From a checkpoint of a small image FSQ autoencoder: encoder activation squared_relu.
Rows from block 9 of the encoder of a small image FSQ autoencoder, named by matrix and row number. Rows with one number belong to one neuron. Each number is 200 + 20 x the weight over its row's rms, rounded and kept within 0 to 999. All counts start at 0.
After each neuron's rows are labels from the 100 images, of 14976, where the neuron reaches its highest value: "peak at" is the part of the image that holds the peak. Only what is clearly more common there than usual is listed. The data: photos with spoken descriptions (Open Images, Localized Narratives). In brackets: how many of the 100, against the usual share in percent.
# fc1: MLP up (encoder.blocks.9.mlp.fc1.weight, 2304x384), inputs 64-127
# fc2: MLP down (encoder.blocks.9.mlp.fc2.weight, 384x2304, transposed), outputs 64-127

fc1.408,198,200,210,186,168,231,198,220,210,197,190,230,207,211,232,226,212,197,194,217,199,193,191,191,163,196,205,209,171,247,213,209,187,210,212,155,186,187,208,195,200,185,227,187,183,193,210,210,206,213,235,208,187,233,203,202,180,194,220,221,198,201,209,182
fc2.408,205,181,225,203,222,200,186,186,201,186,219,203,232,181,165,202,224,225,200,179,197,172,188,190,196,204,213,192,214,200,203,228,192,203,192,199,193,217,217,212,182,193,228,205,228,204,173,220,175,207,191,211,194,223,179,212,232,194,189,186,187,214,188,198
peak at: bottom right (31 vs 6.2)

fc1.84,221,220,192,208,199,230,183,154,218,220,147,200,180,212,189,181,205,238,216,209,155,240,210,179,190,193,193,175,176,208,229,224,229,210,220,178,194,194,219,175,203,210,199,231,201,198,235,218,218,204,251,207,198,232,181,202,177,198,221,175,228,225,215,183
fc2.84,191,185,212,182,178,194,199,213,160,207,225,219,208,186,177,204,189,210,203,212,201,164,185,203,194,206,201,211,215,159,190,189,189,198,211,205,200,208,177,225,193,202,213,198,223,201,191,201,197,210,173,183,213,196,223,211,221,189,165,221,198,192,196,211
peak at: centre (61 vs 25)

fc1.753,187,210,202,180,204,251,165,190,198,174,190,194,199,210,252,181,216,200,182,210,228,197,213,211,220,196,204,254,192,194,213,189,210,195,200,201,190,164,196,206,181,169,228,188,212,222,175,217,251,220,201,180,179,209,222,184,171,199,219,196,181,208,213,202
fc2.753,188,194,218,229,200,185,206,208,227,217,210,200,213,208,192,181,204,211,206,178,203,216,190,185,222,223,180,183,200,214,174,196,213,199,199,208,206,196,200,206,203,217,182,205,201,196,189,188,173,181,214,213,209,187,182,203,220,205,202,180,205,196,200,212
peak at: bottom centre (44 vs 12.5)

fc1.717,215,200,210,199,214,152,195,195,163,193,185,209,232,206,199,216,247,206,209,172,177,183,205,176,169,217,220,158,177,207,215,211,202,219,192,215,191,193,190,202,213,169,234,210,186,245,186,192,247,219,213,188,218,223,187,199,202,174,163,207,211,193,215,227
fc2.717,170,191,193,199,187,213,194,185,232,215,192,219,169,187,143,195,195,186,221,217,199,231,184,214,222,171,193,207,219,181,202,171,195,195,215,188,216,216,212,191,214,221,182,200,191,167,163,199,205,188,203,190,191,192,200,211,191,207,220,213,175,189,201,186
peak at: middle left (37 vs 12.5)

fc1.167,202,211,228,241,195,231,162,181,194,253,199,174,231,193,198,167,193,249,204,185,167,217,194,197,228,223,221,166,222,182,193,203,220,207,161,175,161,185,184,193,201,199,209,148,191,198,211,185,204,192,229,202,180,195,206,196,200,212,213,210,191,209,200,200
fc2.167,200,213,186,182,195,198,192,204,201,172,200,218,195,201,239,211,201,180,197,214,182,190,207,182,193,167,208,215,194,208,191,183,148,189,215,198,210,226,212,202,202,200,210,235,212,185,193,198,200,222,177,176,212,195,131,197,182,184,203,161,212,176,213,212
peak at: centre (52 vs 25)

fc1.293,194,192,197,199,211,228,179,177,203,175,163,183,191,206,228,175,197,208,182,239,210,197,185,199,215,176,191,195,202,206,201,207,201,188,202,206,200,217,203,173,163,167,215,184,212,215,194,205,207,195,235,227,213,192,219,164,216,136,218,208,147,214,234,188
fc2.293,234,205,232,206,204,198,181,182,209,192,213,191,225,178,181,188,191,212,185,183,225,153,202,188,178,222,222,209,196,180,188,212,178,188,223,212,188,209,211,188,192,220,219,204,224,199,206,201,192,179,198,203,174,216,247,194,212,237,168,204,226,204,182,205
peak at: bottom right (29 vs 6.2); top left (29 vs 6.2)

fc1.323,205,215,212,194,205,213,224,191,201,210,177,230,201,211,184,167,208,184,188,180,233,179,190,198,180,204,173,209,190,221,193,205,197,197,180,208,161,193,233,199,220,166,224,179,241,189,197,189,208,205,181,208,195,239,228,181,195,177,250,181,195,196,202,236
fc2.323,173,195,208,176,193,204,194,192,225,202,182,190,217,225,249,217,202,200,189,237,190,238,195,200,229,209,211,191,211,206,208,228,211,176,209,199,207,197,200,204,196,219,190,195,170,202,171,200,223,202,239,202,189,160,193,204,191,217,186,220,187,222,216,186
peak at: bottom right (25 vs 6.2)

fc1.531,182,178,216,200,170,221,201,205,253,178,215,195,244,222,212,175,225,186,181,222,224,164,189,181,167,198,217,195,183,235,192,194,198,186,163,219,208,182,206,230,208,166,207,204,178,178,203,219,192,187,182,189,230,188,204,235,210,208,176,220,197,196,217,198
fc2.531,216,204,224,192,207,214,182,216,179,201,200,203,210,190,171,167,193,206,199,170,223,204,199,179,214,220,193,208,221,188,190,212,192,206,206,213,196,195,214,215,183,199,237,193,194,180,155,171,206,198,202,201,174,205,207,184,197,190,186,211,222,200,194,218
peak at: top centre (35 vs 12.5)

fc1.567,221,209,178,182,170,254,196,185,197,210,189,195,198,221,219,179,198,198,197,196,229,196,225,205,206,251,181,206,166,197,182,188,216,172,187,185,219,209,211,176,187,196,190,170,181,174,186,180,222,196,209,207,200,190,224,169,206,186,249,222,194,190,205,221
fc2.567,209,211,237,223,182,187,206,207,222,182,204,194,217,186,204,210,194,215,203,217,197,173,178,198,196,200,214,211,210,185,203,167,172,193,219,228,169,200,214,214,201,208,207,229,218,199,190,195,184,197,173,205,184,212,218,211,218,221,183,193,190,190,184,170
peak at: bottom centre (47 vs 12.5)

fc1.205,207,185,223,153,184,240,205,191,214,213,185,191,220,211,238,214,197,205,179,229,178,180,187,187,256,230,225,180,181,190,234,220,197,216,203,184,170,205,236,191,170,177,241,188,220,196,195,226,188,174,196,212,194,209,230,200,219,156,213,168,215,176,212,191
fc2.205,172,201,186,200,216,204,211,203,193,239,210,202,178,233,237,217,219,200,204,179,184,229,192,218,196,196,176,200,195,202,175,185,241,202,193,202,201,198,196,222,237,201,199,204,183,220,184,208,192,201,209,205,222,191,126,192,189,209,211,192,176,189,215,213
peak at: top right (58 vs 6.2)

fc1.431,203,208,215,167,186,189,222,178,211,234,193,201,170,223,211,187,206,170,221,197,240,187,198,159,217,204,187,165,186,235,178,214,198,217,179,186,193,167,215,200,219,180,226,207,182,205,219,197,222,215,160,199,232,210,201,207,170,205,224,231,207,201,210,218
fc2.431,212,211,199,205,205,224,189,214,207,174,201,210,204,183,207,199,202,205,189,197,194,206,203,214,181,213,222,220,198,184,215,201,192,193,201,193,201,204,214,202,186,198,198,186,213,191,213,190,200,201,220,194,180,199,196,196,215,200,196,200,214,202,193,210
peak at: bottom left (82 vs 6.2)

fc1.467,202,196,216,198,188,211,201,195,220,217,222,177,226,249,189,193,213,184,176,226,241,216,200,212,252,180,196,197,156,219,191,213,183,175,230,181,190,196,228,204,211,147,202,197,208,208,176,199,229,225,205,216,212,177,183,197,185,166,223,227,175,193,184,186
fc2.467,201,199,174,168,197,200,197,214,184,182,181,207,219,178,194,197,202,197,228,178,225,199,205,217,190,213,191,218,221,211,200,220,206,219,177,222,194,214,189,199,221,214,204,195,201,211,192,190,194,192,202,207,215,193,232,220,182,226,195,176,206,192,230,214
peak at: bottom centre (43 vs 12.5)

fc1.327,159,191,233,215,236,223,201,207,184,202,188,212,205,227,182,191,249,177,207,191,200,199,202,218,171,235,209,167,194,248,214,244,184,201,245,209,181,158,193,226,210,178,209,174,173,209,182,180,213,226,188,179,225,192,186,214,185,219,222,197,190,231,172,206
fc2.327,209,193,177,206,203,184,223,192,229,200,189,216,192,189,204,219,206,213,196,194,182,215,181,209,212,183,165,216,247,174,182,207,232,176,173,204,207,205,206,203,204,190,222,202,220,201,201,214,197,209,220,216,196,185,175,222,189,166,214,199,196,211,226,210
peak at: middle left (47 vs 12.5)

fc1.683,171,201,216,177,186,192,213,193,190,146,184,212,180,228,223,197,208,189,168,202,232,194,186,195,218,208,206,197,202,179,221,212,218,180,184,207,200,200,234,215,196,173,215,208,196,225,190,203,240,173,149,194,191,213,196,229,229,187,179,203,209,162,212,182
fc2.683,170,180,179,196,233,216,181,212,260,209,217,200,164,211,201,188,199,191,220,194,192,201,200,222,177,194,217,188,221,223,195,211,181,224,198,197,201,169,193,178,175,207,206,208,197,222,181,179,218,244,227,202,206,213,174,177,195,188,195,210,188,220,190,194
peak at: bottom centre (33 vs 12.5)

fc1.395,230,202,232,199,227,245,182,212,202,205,167,189,178,230,194,193,200,208,198,184,195,255,215,203,212,241,234,176,214,204,221,198,161,241,166,216,196,224,188,169,228,207,211,204,147,198,196,162,176,217,215,195,203,203,209,193,219,213,236,240,213,163,191,207
fc2.395,205,204,183,202,207,187,198,181,195,191,210,205,248,167,175,199,204,206,199,228,164,195,165,202,181,193,198,198,193,198,201,179,192,168,203,219,197,198,218,217,193,194,213,188,216,201,212,208,198,215,194,191,210,207,199,200,188,181,181,179,186,214,204,200
peak at: top right (25 vs 6.2)

fc1.188,201,175,235,210,193,220,216,212,147,203,231,183,200,200,187,181,182,200,206,178,240,227,162,228,219,203,174,214,158,177,191,179,189,212,205,173,199,181,183,194,192,190,222,177,195,192,213,179,213,202,182,186,235,191,179,200,179,200,193,199,209,221,179,207
fc2.188,156,206,167,209,185,214,204,202,256,204,192,222,198,238,218,207,207,196,219,185,172,241,210,199,218,189,179,192,208,235,209,188,201,201,191,218,188,193,190,164,179,188,173,199,171,203,201,195,219,221,203,218,203,148,194,204,196,200,208,202,183,191,209,203
peak at: middle left (34 vs 12.5)

fc1.620,211,212,192,195,184,186,187,199,192,215,192,198,196,229,208,193,211,141,179,177,188,157,177,204,177,217,179,206,173,202,196,204,198,218,182,207,183,184,230,170,201,183,214,199,230,187,238,209,220,197,217,208,223,219,203,233,192,196,218,217,233,206,221,204
fc2.620,188,193,184,211,193,207,202,195,211,205,210,217,205,222,220,212,214,216,206,241,192,230,218,204,215,201,224,197,210,221,215,199,242,198,177,191,222,208,175,241,215,228,176,204,162,191,173,192,202,217,199,200,217,160,185,186,217,204,197,196,170,208,184,174
peak at: top left (25 vs 6.2)

fc1.705,214,201,227,175,187,225,205,169,262,223,204,177,199,188,167,204,184,212,185,201,191,185,186,239,199,176,239,210,197,197,229,198,196,230,234,198,182,199,201,212,230,188,240,163,205,195,191,199,220,226,173,203,213,193,136,211,182,192,195,176,184,212,158,218
fc2.705,150,202,159,201,214,198,210,200,139,199,187,229,173,233,196,207,230,197,242,214,208,231,207,205,212,190,204,177,206,198,216,212,225,184,159,180,206,196,175,213,180,190,200,203,176,192,189,211,205,185,208,210,206,207,238,210,188,191,238,210,189,194,227,200
peak at: bottom centre (42 vs 12.5)

fc1.165,212,208,212,197,185,206,147,216,235,197,188,198,180,245,211,193,198,218,194,213,185,198,164,166,245,216,182,196,186,192,215,187,182,195,184,178,194,194,225,192,192,178,218,178,224,201,203,209,195,171,195,203,210,225,246,208,188,209,220,215,190,212,210,207
fc2.165,191,198,187,189,209,214,233,209,231,208,202,217,223,184,191,186,213,181,223,215,198,231,216,229,189,210,179,195,187,209,200,228,212,182,219,218,196,196,207,207,213,207,174,205,176,195,153,211,203,215,224,187,205,186,171,194,199,200,217,198,195,178,215,203
peak at: top left (26 vs 6.2)

fc1.502,167,209,239,178,211,208,192,175,206,257,214,211,215,235,209,230,223,203,194,148,202,205,190,216,150,216,215,170,203,219,188,185,205,220,178,214,217,187,224,183,233,224,246,182,170,200,173,206,188,196,183,206,190,243,204,193,189,209,195,179,185,201,202,182
fc2.502,208,199,186,218,188,198,209,205,222,177,171,180,201,165,209,183,206,184,201,234,191,223,218,196,239,179,185,201,183,213,187,190,156,229,186,184,193,216,217,194,198,181,187,212,213,194,208,197,232,202,184,191,201,216,134,201,192,207,216,225,238,181,196,224
peak at: centre (58 vs 25)

fc1.432,180,190,245,174,194,187,228,187,196,212,174,189,183,183,194,235,197,232,220,187,228,189,228,168,202,210,179,209,214,181,187,219,226,215,220,179,206,185,194,193,200,212,223,199,197,166,205,191,181,210,165,175,185,219,169,209,176,198,193,196,203,221,203,198
fc2.432,202,190,156,202,207,232,213,241,231,184,208,227,208,211,188,181,192,189,194,191,150,237,187,228,202,193,196,180,205,223,207,195,177,199,189,202,205,209,192,174,166,166,203,215,195,202,184,183,218,220,229,204,202,179,231,183,223,192,231,204,200,207,209,211
peak at: middle left (40 vs 12.5)

fc1.156,204,154,226,170,191,207,184,207,207,168,203,228,186,229,213,223,191,203,190,217,215,154,159,158,196,188,212,173,203,197,223,183,212,219,173,214,190,235,214,192,182,150,251,197,192,188,202,213,233,218,221,218,206,198,214,199,182,208,188,197,213,200,215,216
fc2.156,184,224,188,212,203,203,201,177,203,229,200,186,200,162,190,171,212,194,205,149,189,216,218,221,205,211,170,206,189,193,189,200,210,184,184,210,207,195,215,194,198,196,200,192,175,206,200,191,183,204,181,200,196,191,166,193,216,184,213,188,198,234,194,207
peak at: bottom left (68 vs 6.2)

fc1.276,183,180,225,222,196,201,186,188,239,221,228,193,193,190,201,179,223,223,173,187,240,201,188,179,190,226,217,168,198,184,216,203,204,217,195,208,193,194,216,208,188,197,208,194,215,205,214,213,215,201,188,201,207,190,206,224,207,208,203,185,193,183,206,230
fc2.276,190,204,174,174,193,208,206,216,203,200,168,203,214,232,193,212,191,182,246,195,174,241,212,235,201,198,171,193,191,237,203,201,210,176,188,200,208,198,203,201,210,197,205,205,166,207,183,194,213,218,203,190,204,193,183,189,174,186,219,215,196,192,201,212
peak at: top centre (30 vs 12.5)

fc1.661,181,230,245,153,190,228,199,205,200,202,142,193,190,228,255,206,223,170,200,209,245,168,195,174,249,198,214,227,215,218,208,213,222,198,168,198,209,204,184,177,174,212,220,203,197,178,165,208,218,177,167,218,203,205,225,209,178,186,199,190,185,232,203,234
fc2.661,186,176,173,209,205,208,229,199,208,226,220,214,209,182,148,210,179,226,190,222,195,222,182,217,186,223,221,178,188,222,179,194,195,201,223,191,203,181,213,216,208,205,169,197,189,208,193,207,209,223,230,172,224,170,181,188,204,213,191,216,180,184,223,200
peak at: bottom centre (58 vs 12.5)

fc1.273,175,221,203,178,201,216,155,176,209,210,181,225,214,248,216,202,219,191,211,185,192,213,207,205,179,236,174,185,185,211,214,222,188,198,192,219,179,159,220,189,205,189,236,191,222,185,166,191,195,191,233,213,226,200,208,226,176,226,219,182,212,156,199,174
fc2.273,209,191,205,190,185,205,221,211,216,203,221,218,240,198,203,216,179,214,176,228,220,204,204,206,216,196,233,203,193,200,188,214,184,184,228,163,208,215,205,206,201,214,177,190,167,197,191,191,214,191,210,194,217,190,208,181,171,179,230,196,205,216,203,206
peak at: top left (26 vs 6.2)

fc1.90,187,210,195,215,187,193,185,221,206,223,209,151,193,230,200,188,169,240,192,189,187,213,214,171,192,235,161,190,186,236,212,208,207,178,229,170,193,194,201,206,184,190,205,190,173,215,185,218,214,199,217,189,205,206,198,162,192,202,221,179,203,196,208,211
fc2.90,193,195,195,199,218,190,204,176,205,184,190,206,227,182,182,221,218,178,223,234,173,222,203,223,231,169,203,204,202,196,207,172,209,225,175,210,197,198,196,195,226,202,216,193,177,198,203,189,213,182,184,200,216,204,171,213,183,181,212,226,194,198,222,196
peak at: centre (72 vs 25)

fc1.218,231,187,208,203,217,167,211,192,176,201,182,180,191,216,248,156,174,207,202,213,176,179,187,218,212,203,167,187,243,207,195,204,194,235,240,197,186,197,219,197,226,167,203,178,225,202,216,239,206,193,183,228,199,213,181,198,195,202,217,186,241,189,165,195
fc2.218,165,188,165,181,206,207,227,202,204,218,182,218,177,226,215,227,214,183,210,191,185,251,194,210,203,185,169,187,199,232,213,204,232,199,175,221,209,204,195,190,217,199,180,187,179,210,173,197,213,195,210,200,219,192,173,206,195,185,227,214,179,196,217,210
peak at: top left (26 vs 6.2)

fc1.256,204,192,170,198,226,207,225,197,228,198,211,194,184,200,241,220,216,218,211,175,142,180,221,197,173,207,189,175,245,188,216,215,222,235,212,234,201,198,208,186,227,211,226,183,190,180,210,192,215,164,193,222,218,222,192,177,209,204,215,193,182,175,192,208
fc2.256,158,193,174,192,203,220,227,199,198,227,194,217,183,219,212,209,207,180,211,224,181,267,188,210,226,206,190,189,209,229,217,198,221,201,185,188,206,202,189,204,203,178,176,207,193,202,189,212,213,211,222,192,210,167,167,200,178,185,213,199,185,208,220,195
peak at: centre (51 vs 25)

fc1.56,188,185,212,184,173,220,181,172,215,221,185,219,236,217,204,225,205,232,202,195,224,194,225,187,163,199,204,189,204,201,213,199,162,175,186,183,170,199,217,170,187,145,246,170,201,171,192,191,209,222,199,184,201,212,206,199,200,190,192,186,191,228,206,181
fc2.56,182,205,164,189,202,212,237,211,232,211,202,201,208,210,214,216,216,193,217,178,163,245,187,209,220,213,169,180,184,225,232,186,242,204,196,212,200,201,193,210,223,217,175,195,199,206,172,196,221,206,213,230,217,168,172,197,219,209,211,211,188,204,222,208
peak at: bottom right (31 vs 6.2)

fc1.348,213,202,228,190,209,195,195,193,207,213,208,185,213,177,205,184,200,225,217,201,199,203,182,181,174,208,201,190,219,237,182,177,205,218,207,208,171,211,211,176,198,243,210,205,219,218,221,210,215,239,201,206,210,239,187,233,187,173,226,244,236,204,216,209
fc2.348,168,192,163,213,197,198,234,191,181,187,196,209,139,236,207,216,220,206,231,200,205,219,209,224,222,180,184,201,198,211,220,208,210,196,190,184,212,198,195,213,224,194,207,201,196,189,178,201,212,213,203,194,204,208,208,199,203,214,205,178,177,211,206,213
peak at: centre (58 vs 25)

fc1.94,178,219,218,200,210,182,174,189,227,209,230,189,214,201,187,195,196,213,200,172,191,194,193,200,178,164,169,200,196,167,220,235,191,203,237,236,210,201,248,188,213,181,185,210,177,215,206,235,185,175,201,201,220,243,219,175,186,206,199,184,180,188,165,217
fc2.94,220,187,180,184,188,220,213,204,231,191,208,178,229,193,167,190,203,209,171,209,235,209,187,187,207,213,212,204,232,264,173,218,252,207,207,190,190,184,167,232,198,228,220,198,219,203,206,208,205,206,237,187,243,204,186,237,231,220,196,208,170,207,220,181
peak at: top left (27 vs 6.2)

fc1.701,199,224,196,212,180,201,184,195,236,191,192,214,170,239,212,185,217,161,218,193,185,210,189,196,214,212,218,187,214,229,207,199,188,175,209,211,172,219,237,184,179,194,223,187,168,190,202,187,204,184,241,226,193,206,216,221,186,207,201,168,191,230,225,211
fc2.701,207,205,196,179,190,227,185,208,221,191,215,190,196,210,215,189,207,200,221,234,243,198,217,191,196,204,212,217,178,201,198,205,194,224,180,208,209,192,193,181,202,217,214,194,210,186,210,217,203,176,175,190,209,199,225,175,208,212,202,226,206,194,189,201
peak at: bottom right (31 vs 6.2)

fc1.19,175,209,200,199,135,232,188,187,167,192,189,227,186,214,177,208,184,221,198,221,193,209,153,205,196,212,191,190,197,200,193,192,180,181,181,202,188,183,225,230,199,216,212,205,210,177,193,173,240,201,170,182,189,192,217,189,212,184,217,211,182,201,173,203
fc2.19,200,183,192,155,225,198,211,208,204,203,206,201,219,208,228,199,181,184,196,170,192,201,207,173,226,195,201,191,200,189,216,188,188,187,206,200,198,188,176,161,190,157,211,184,176,219,166,218,217,203,208,241,193,194,174,211,201,226,228,176,187,212,211,196
peak at: bottom right (29 vs 6.2)

fc1.387,246,219,195,188,194,214,179,203,190,196,227,202,185,168,190,237,220,203,203,241,160,209,241,212,191,166,204,195,209,187,195,195,187,179,226,205,189,167,200,232,230,188,197,218,212,190,201,207,199,230,141,196,189,169,158,204,232,184,193,163,188,210,173,176
fc2.387,157,205,190,204,211,201,229,162,181,187,178,223,186,201,227,175,202,193,232,222,215,231,199,223,211,199,220,169,210,223,212,194,214,204,177,179,209,201,199,201,211,213,208,211,174,194,201,205,195,200,230,211,225,223,227,208,166,196,243,247,191,189,230,221
peak at: bottom centre (32 vs 12.5)

fc1.455,201,214,192,218,212,248,193,165,198,225,221,202,176,224,222,214,200,208,153,171,161,203,178,199,199,173,186,185,222,191,204,193,211,213,208,209,203,186,209,184,183,236,221,208,192,215,188,187,152,206,216,186,201,207,188,183,198,225,209,191,164,194,184,211
fc2.455,204,228,195,208,168,179,236,191,146,186,173,210,185,203,215,214,201,197,209,230,172,221,221,202,216,210,183,201,194,227,188,194,179,219,183,197,174,215,195,214,234,166,190,183,183,176,211,227,213,232,172,209,201,203,183,205,180,175,208,192,224,206,174,189
peak at: bottom left (29 vs 6.2)

fc1.483,205,187,208,196,184,198,213,225,191,240,191,236,226,165,214,244,227,199,191,182,172,206,186,194,172,207,203,196,236,190,202,235,200,197,188,176,181,204,191,233,212,174,227,197,178,213,226,218,211,223,230,200,190,221,169,195,178,197,228,177,211,222,207,203
fc2.483,208,199,209,205,194,197,181,200,208,173,204,196,171,219,180,170,190,207,198,204,188,185,195,185,206,191,215,206,196,185,199,170,163,222,226,198,207,199,209,200,197,195,223,216,212,175,198,208,192,187,163,192,210,207,176,209,205,200,188,196,204,183,182,210
peak at: middle left (37 vs 12.5)

fc1.33,211,220,213,196,200,207,204,194,205,186,219,175,223,221,184,164,214,198,188,176,203,201,186,178,215,213,194,190,185,197,207,187,179,185,171,201,176,199,232,198,188,175,206,206,260,182,195,184,220,210,166,223,186,198,183,187,195,196,200,187,224,204,194,214
fc2.33,164,181,175,190,195,199,207,200,213,212,184,219,204,214,179,220,204,202,225,224,183,242,189,224,205,209,168,187,187,229,211,211,238,198,185,205,215,188,195,196,194,197,175,194,143,209,187,208,218,208,233,210,210,174,219,213,195,203,231,208,176,197,211,185
peak at: top left (25 vs 6.2)

fc1.108,218,198,199,209,201,208,177,180,195,177,202,199,175,201,211,188,206,212,192,195,198,206,202,216,134,185,165,211,185,203,212,184,208,206,222,173,198,197,211,200,204,196,230,165,212,190,211,207,167,167,229,219,210,196,184,192,198,184,209,191,212,166,203,198
fc2.108,177,192,166,195,202,209,235,200,211,205,177,206,184,235,229,229,225,182,213,227,173,250,189,230,226,211,193,187,211,223,224,195,223,197,178,195,210,201,202,211,214,188,183,197,175,193,198,182,200,212,201,219,221,165,164,201,189,199,217,195,190,195,232,198
peak at: top left (46 vs 6.2)

fc1.286,182,218,209,190,173,221,164,167,190,198,174,222,183,236,230,173,214,198,194,203,274,206,196,196,232,191,195,210,190,202,201,188,209,191,169,203,195,191,199,187,187,160,194,185,201,214,195,180,210,185,201,213,159,169,223,178,190,197,246,213,203,190,206,177
fc2.286,200,197,206,183,208,192,223,203,220,213,211,192,217,189,200,202,185,222,197,186,186,202,202,199,181,197,240,195,197,180,189,206,209,207,235,199,212,190,204,185,191,219,197,200,205,188,206,209,203,196,198,190,188,199,208,197,222,214,183,180,202,169,189,233
peak at: bottom centre (55 vs 12.5)

fc1.568,234,189,185,193,174,205,188,204,199,219,181,202,186,217,214,172,218,185,211,194,185,219,178,203,217,213,194,228,206,228,196,179,210,210,189,236,192,171,186,238,195,189,218,214,170,185,195,201,196,193,200,192,178,169,198,211,185,199,186,165,178,234,208,198
fc2.568,232,204,241,214,200,195,178,201,197,179,215,178,219,182,186,184,202,199,176,188,233,150,212,183,189,193,233,198,203,170,182,218,161,193,222,202,197,211,197,184,179,211,232,203,235,200,217,191,201,188,214,197,174,216,219,189,222,221,175,212,222,199,197,211
peak at: bottom right (27 vs 6.2)

fc1.600,192,205,217,195,209,238,153,182,217,180,170,210,227,236,231,200,202,241,211,242,204,216,187,193,200,192,193,190,204,143,209,193,190,221,190,213,204,242,231,189,182,213,215,168,213,166,180,195,229,202,211,218,222,196,201,188,207,209,189,211,202,199,237,216
fc2.600,182,210,175,203,183,186,241,207,238,226,206,200,199,215,201,207,220,205,203,176,189,202,202,235,211,197,178,202,181,270,210,189,232,194,178,167,203,187,203,240,199,182,166,219,190,212,201,209,195,201,194,200,243,210,204,198,189,198,210,202,186,197,179,179
peak at: top centre (33 vs 12.5)

fc1.203,217,194,236,192,220,196,221,198,210,208,209,200,216,232,214,181,245,234,215,174,231,190,222,169,212,190,185,182,191,222,182,195,206,199,185,159,216,162,216,242,219,209,201,177,181,198,243,206,217,210,182,198,197,188,173,153,193,202,201,203,195,179,175,210
fc2.203,187,197,170,185,193,223,195,219,242,178,198,202,187,198,176,203,185,169,228,255,161,218,191,228,195,218,163,187,213,194,224,180,178,193,192,197,200,204,178,177,214,177,216,210,199,217,175,213,188,193,199,219,202,185,222,225,183,203,231,189,194,197,229,193
peak at: centre (57 vs 25)

fc1.723,179,246,215,175,201,237,197,198,164,189,211,240,201,181,189,182,203,220,175,180,193,209,206,211,166,202,198,201,200,226,169,215,170,185,207,224,174,211,229,236,231,206,211,216,165,186,226,183,214,205,170,226,192,188,201,190,213,211,221,203,186,176,206,215
fc2.723,195,167,204,201,193,195,213,202,228,214,200,216,186,212,214,213,198,184,217,240,201,211,165,215,244,219,188,187,220,211,194,185,191,191,196,185,204,196,201,172,210,189,194,202,203,190,176,196,197,195,219,202,223,178,219,208,192,176,198,193,186,199,179,206
peak at: centre (57 vs 25)

fc1.264,178,206,234,172,219,215,179,202,196,214,164,221,226,212,199,204,198,193,186,163,204,176,195,169,208,224,206,178,184,241,240,199,232,193,172,205,145,196,232,198,233,198,232,188,163,186,210,225,175,189,211,213,218,218,206,226,193,189,196,159,225,254,173,227
fc2.264,211,205,173,217,170,181,192,200,219,181,219,192,153,221,207,186,189,209,197,233,197,230,207,233,226,165,191,206,220,186,196,211,186,211,200,169,246,206,170,183,186,190,181,200,226,208,199,187,229,189,198,201,226,231,187,204,197,182,212,229,195,173,215,184
peak at: centre (56 vs 25)

fc1.751,206,208,221,231,193,185,167,198,197,200,182,208,188,203,228,208,195,167,190,192,176,197,227,230,253,221,225,222,208,208,212,192,196,220,234,172,228,195,202,179,206,203,199,195,175,203,187,199,174,205,200,204,210,173,178,187,186,185,210,162,184,226,199,211
fc2.751,181,173,167,203,211,206,237,205,199,219,203,213,197,195,162,217,216,199,225,211,208,225,188,198,191,182,182,178,214,233,201,202,235,225,167,176,205,208,213,216,225,200,186,210,199,196,229,192,221,206,230,205,250,201,225,229,196,204,227,217,184,193,214,204
peak at: top left (29 vs 6.2)

fc1.281,198,214,205,175,199,223,173,211,261,223,195,201,228,245,186,173,222,222,190,179,186,200,200,211,200,219,195,156,217,199,238,227,173,189,157,177,198,220,230,187,203,209,244,229,194,202,210,168,193,203,207,188,180,226,178,191,223,185,199,213,195,208,198,192
fc2.281,172,213,186,199,198,171,228,201,148,185,200,227,154,186,219,232,226,171,215,193,186,212,209,188,197,186,206,226,213,230,190,158,216,201,203,214,203,193,199,196,215,192,171,185,192,202,207,215,217,216,174,194,209,177,233,185,182,201,212,195,184,196,219,214
peak at: middle left (30 vs 12.5)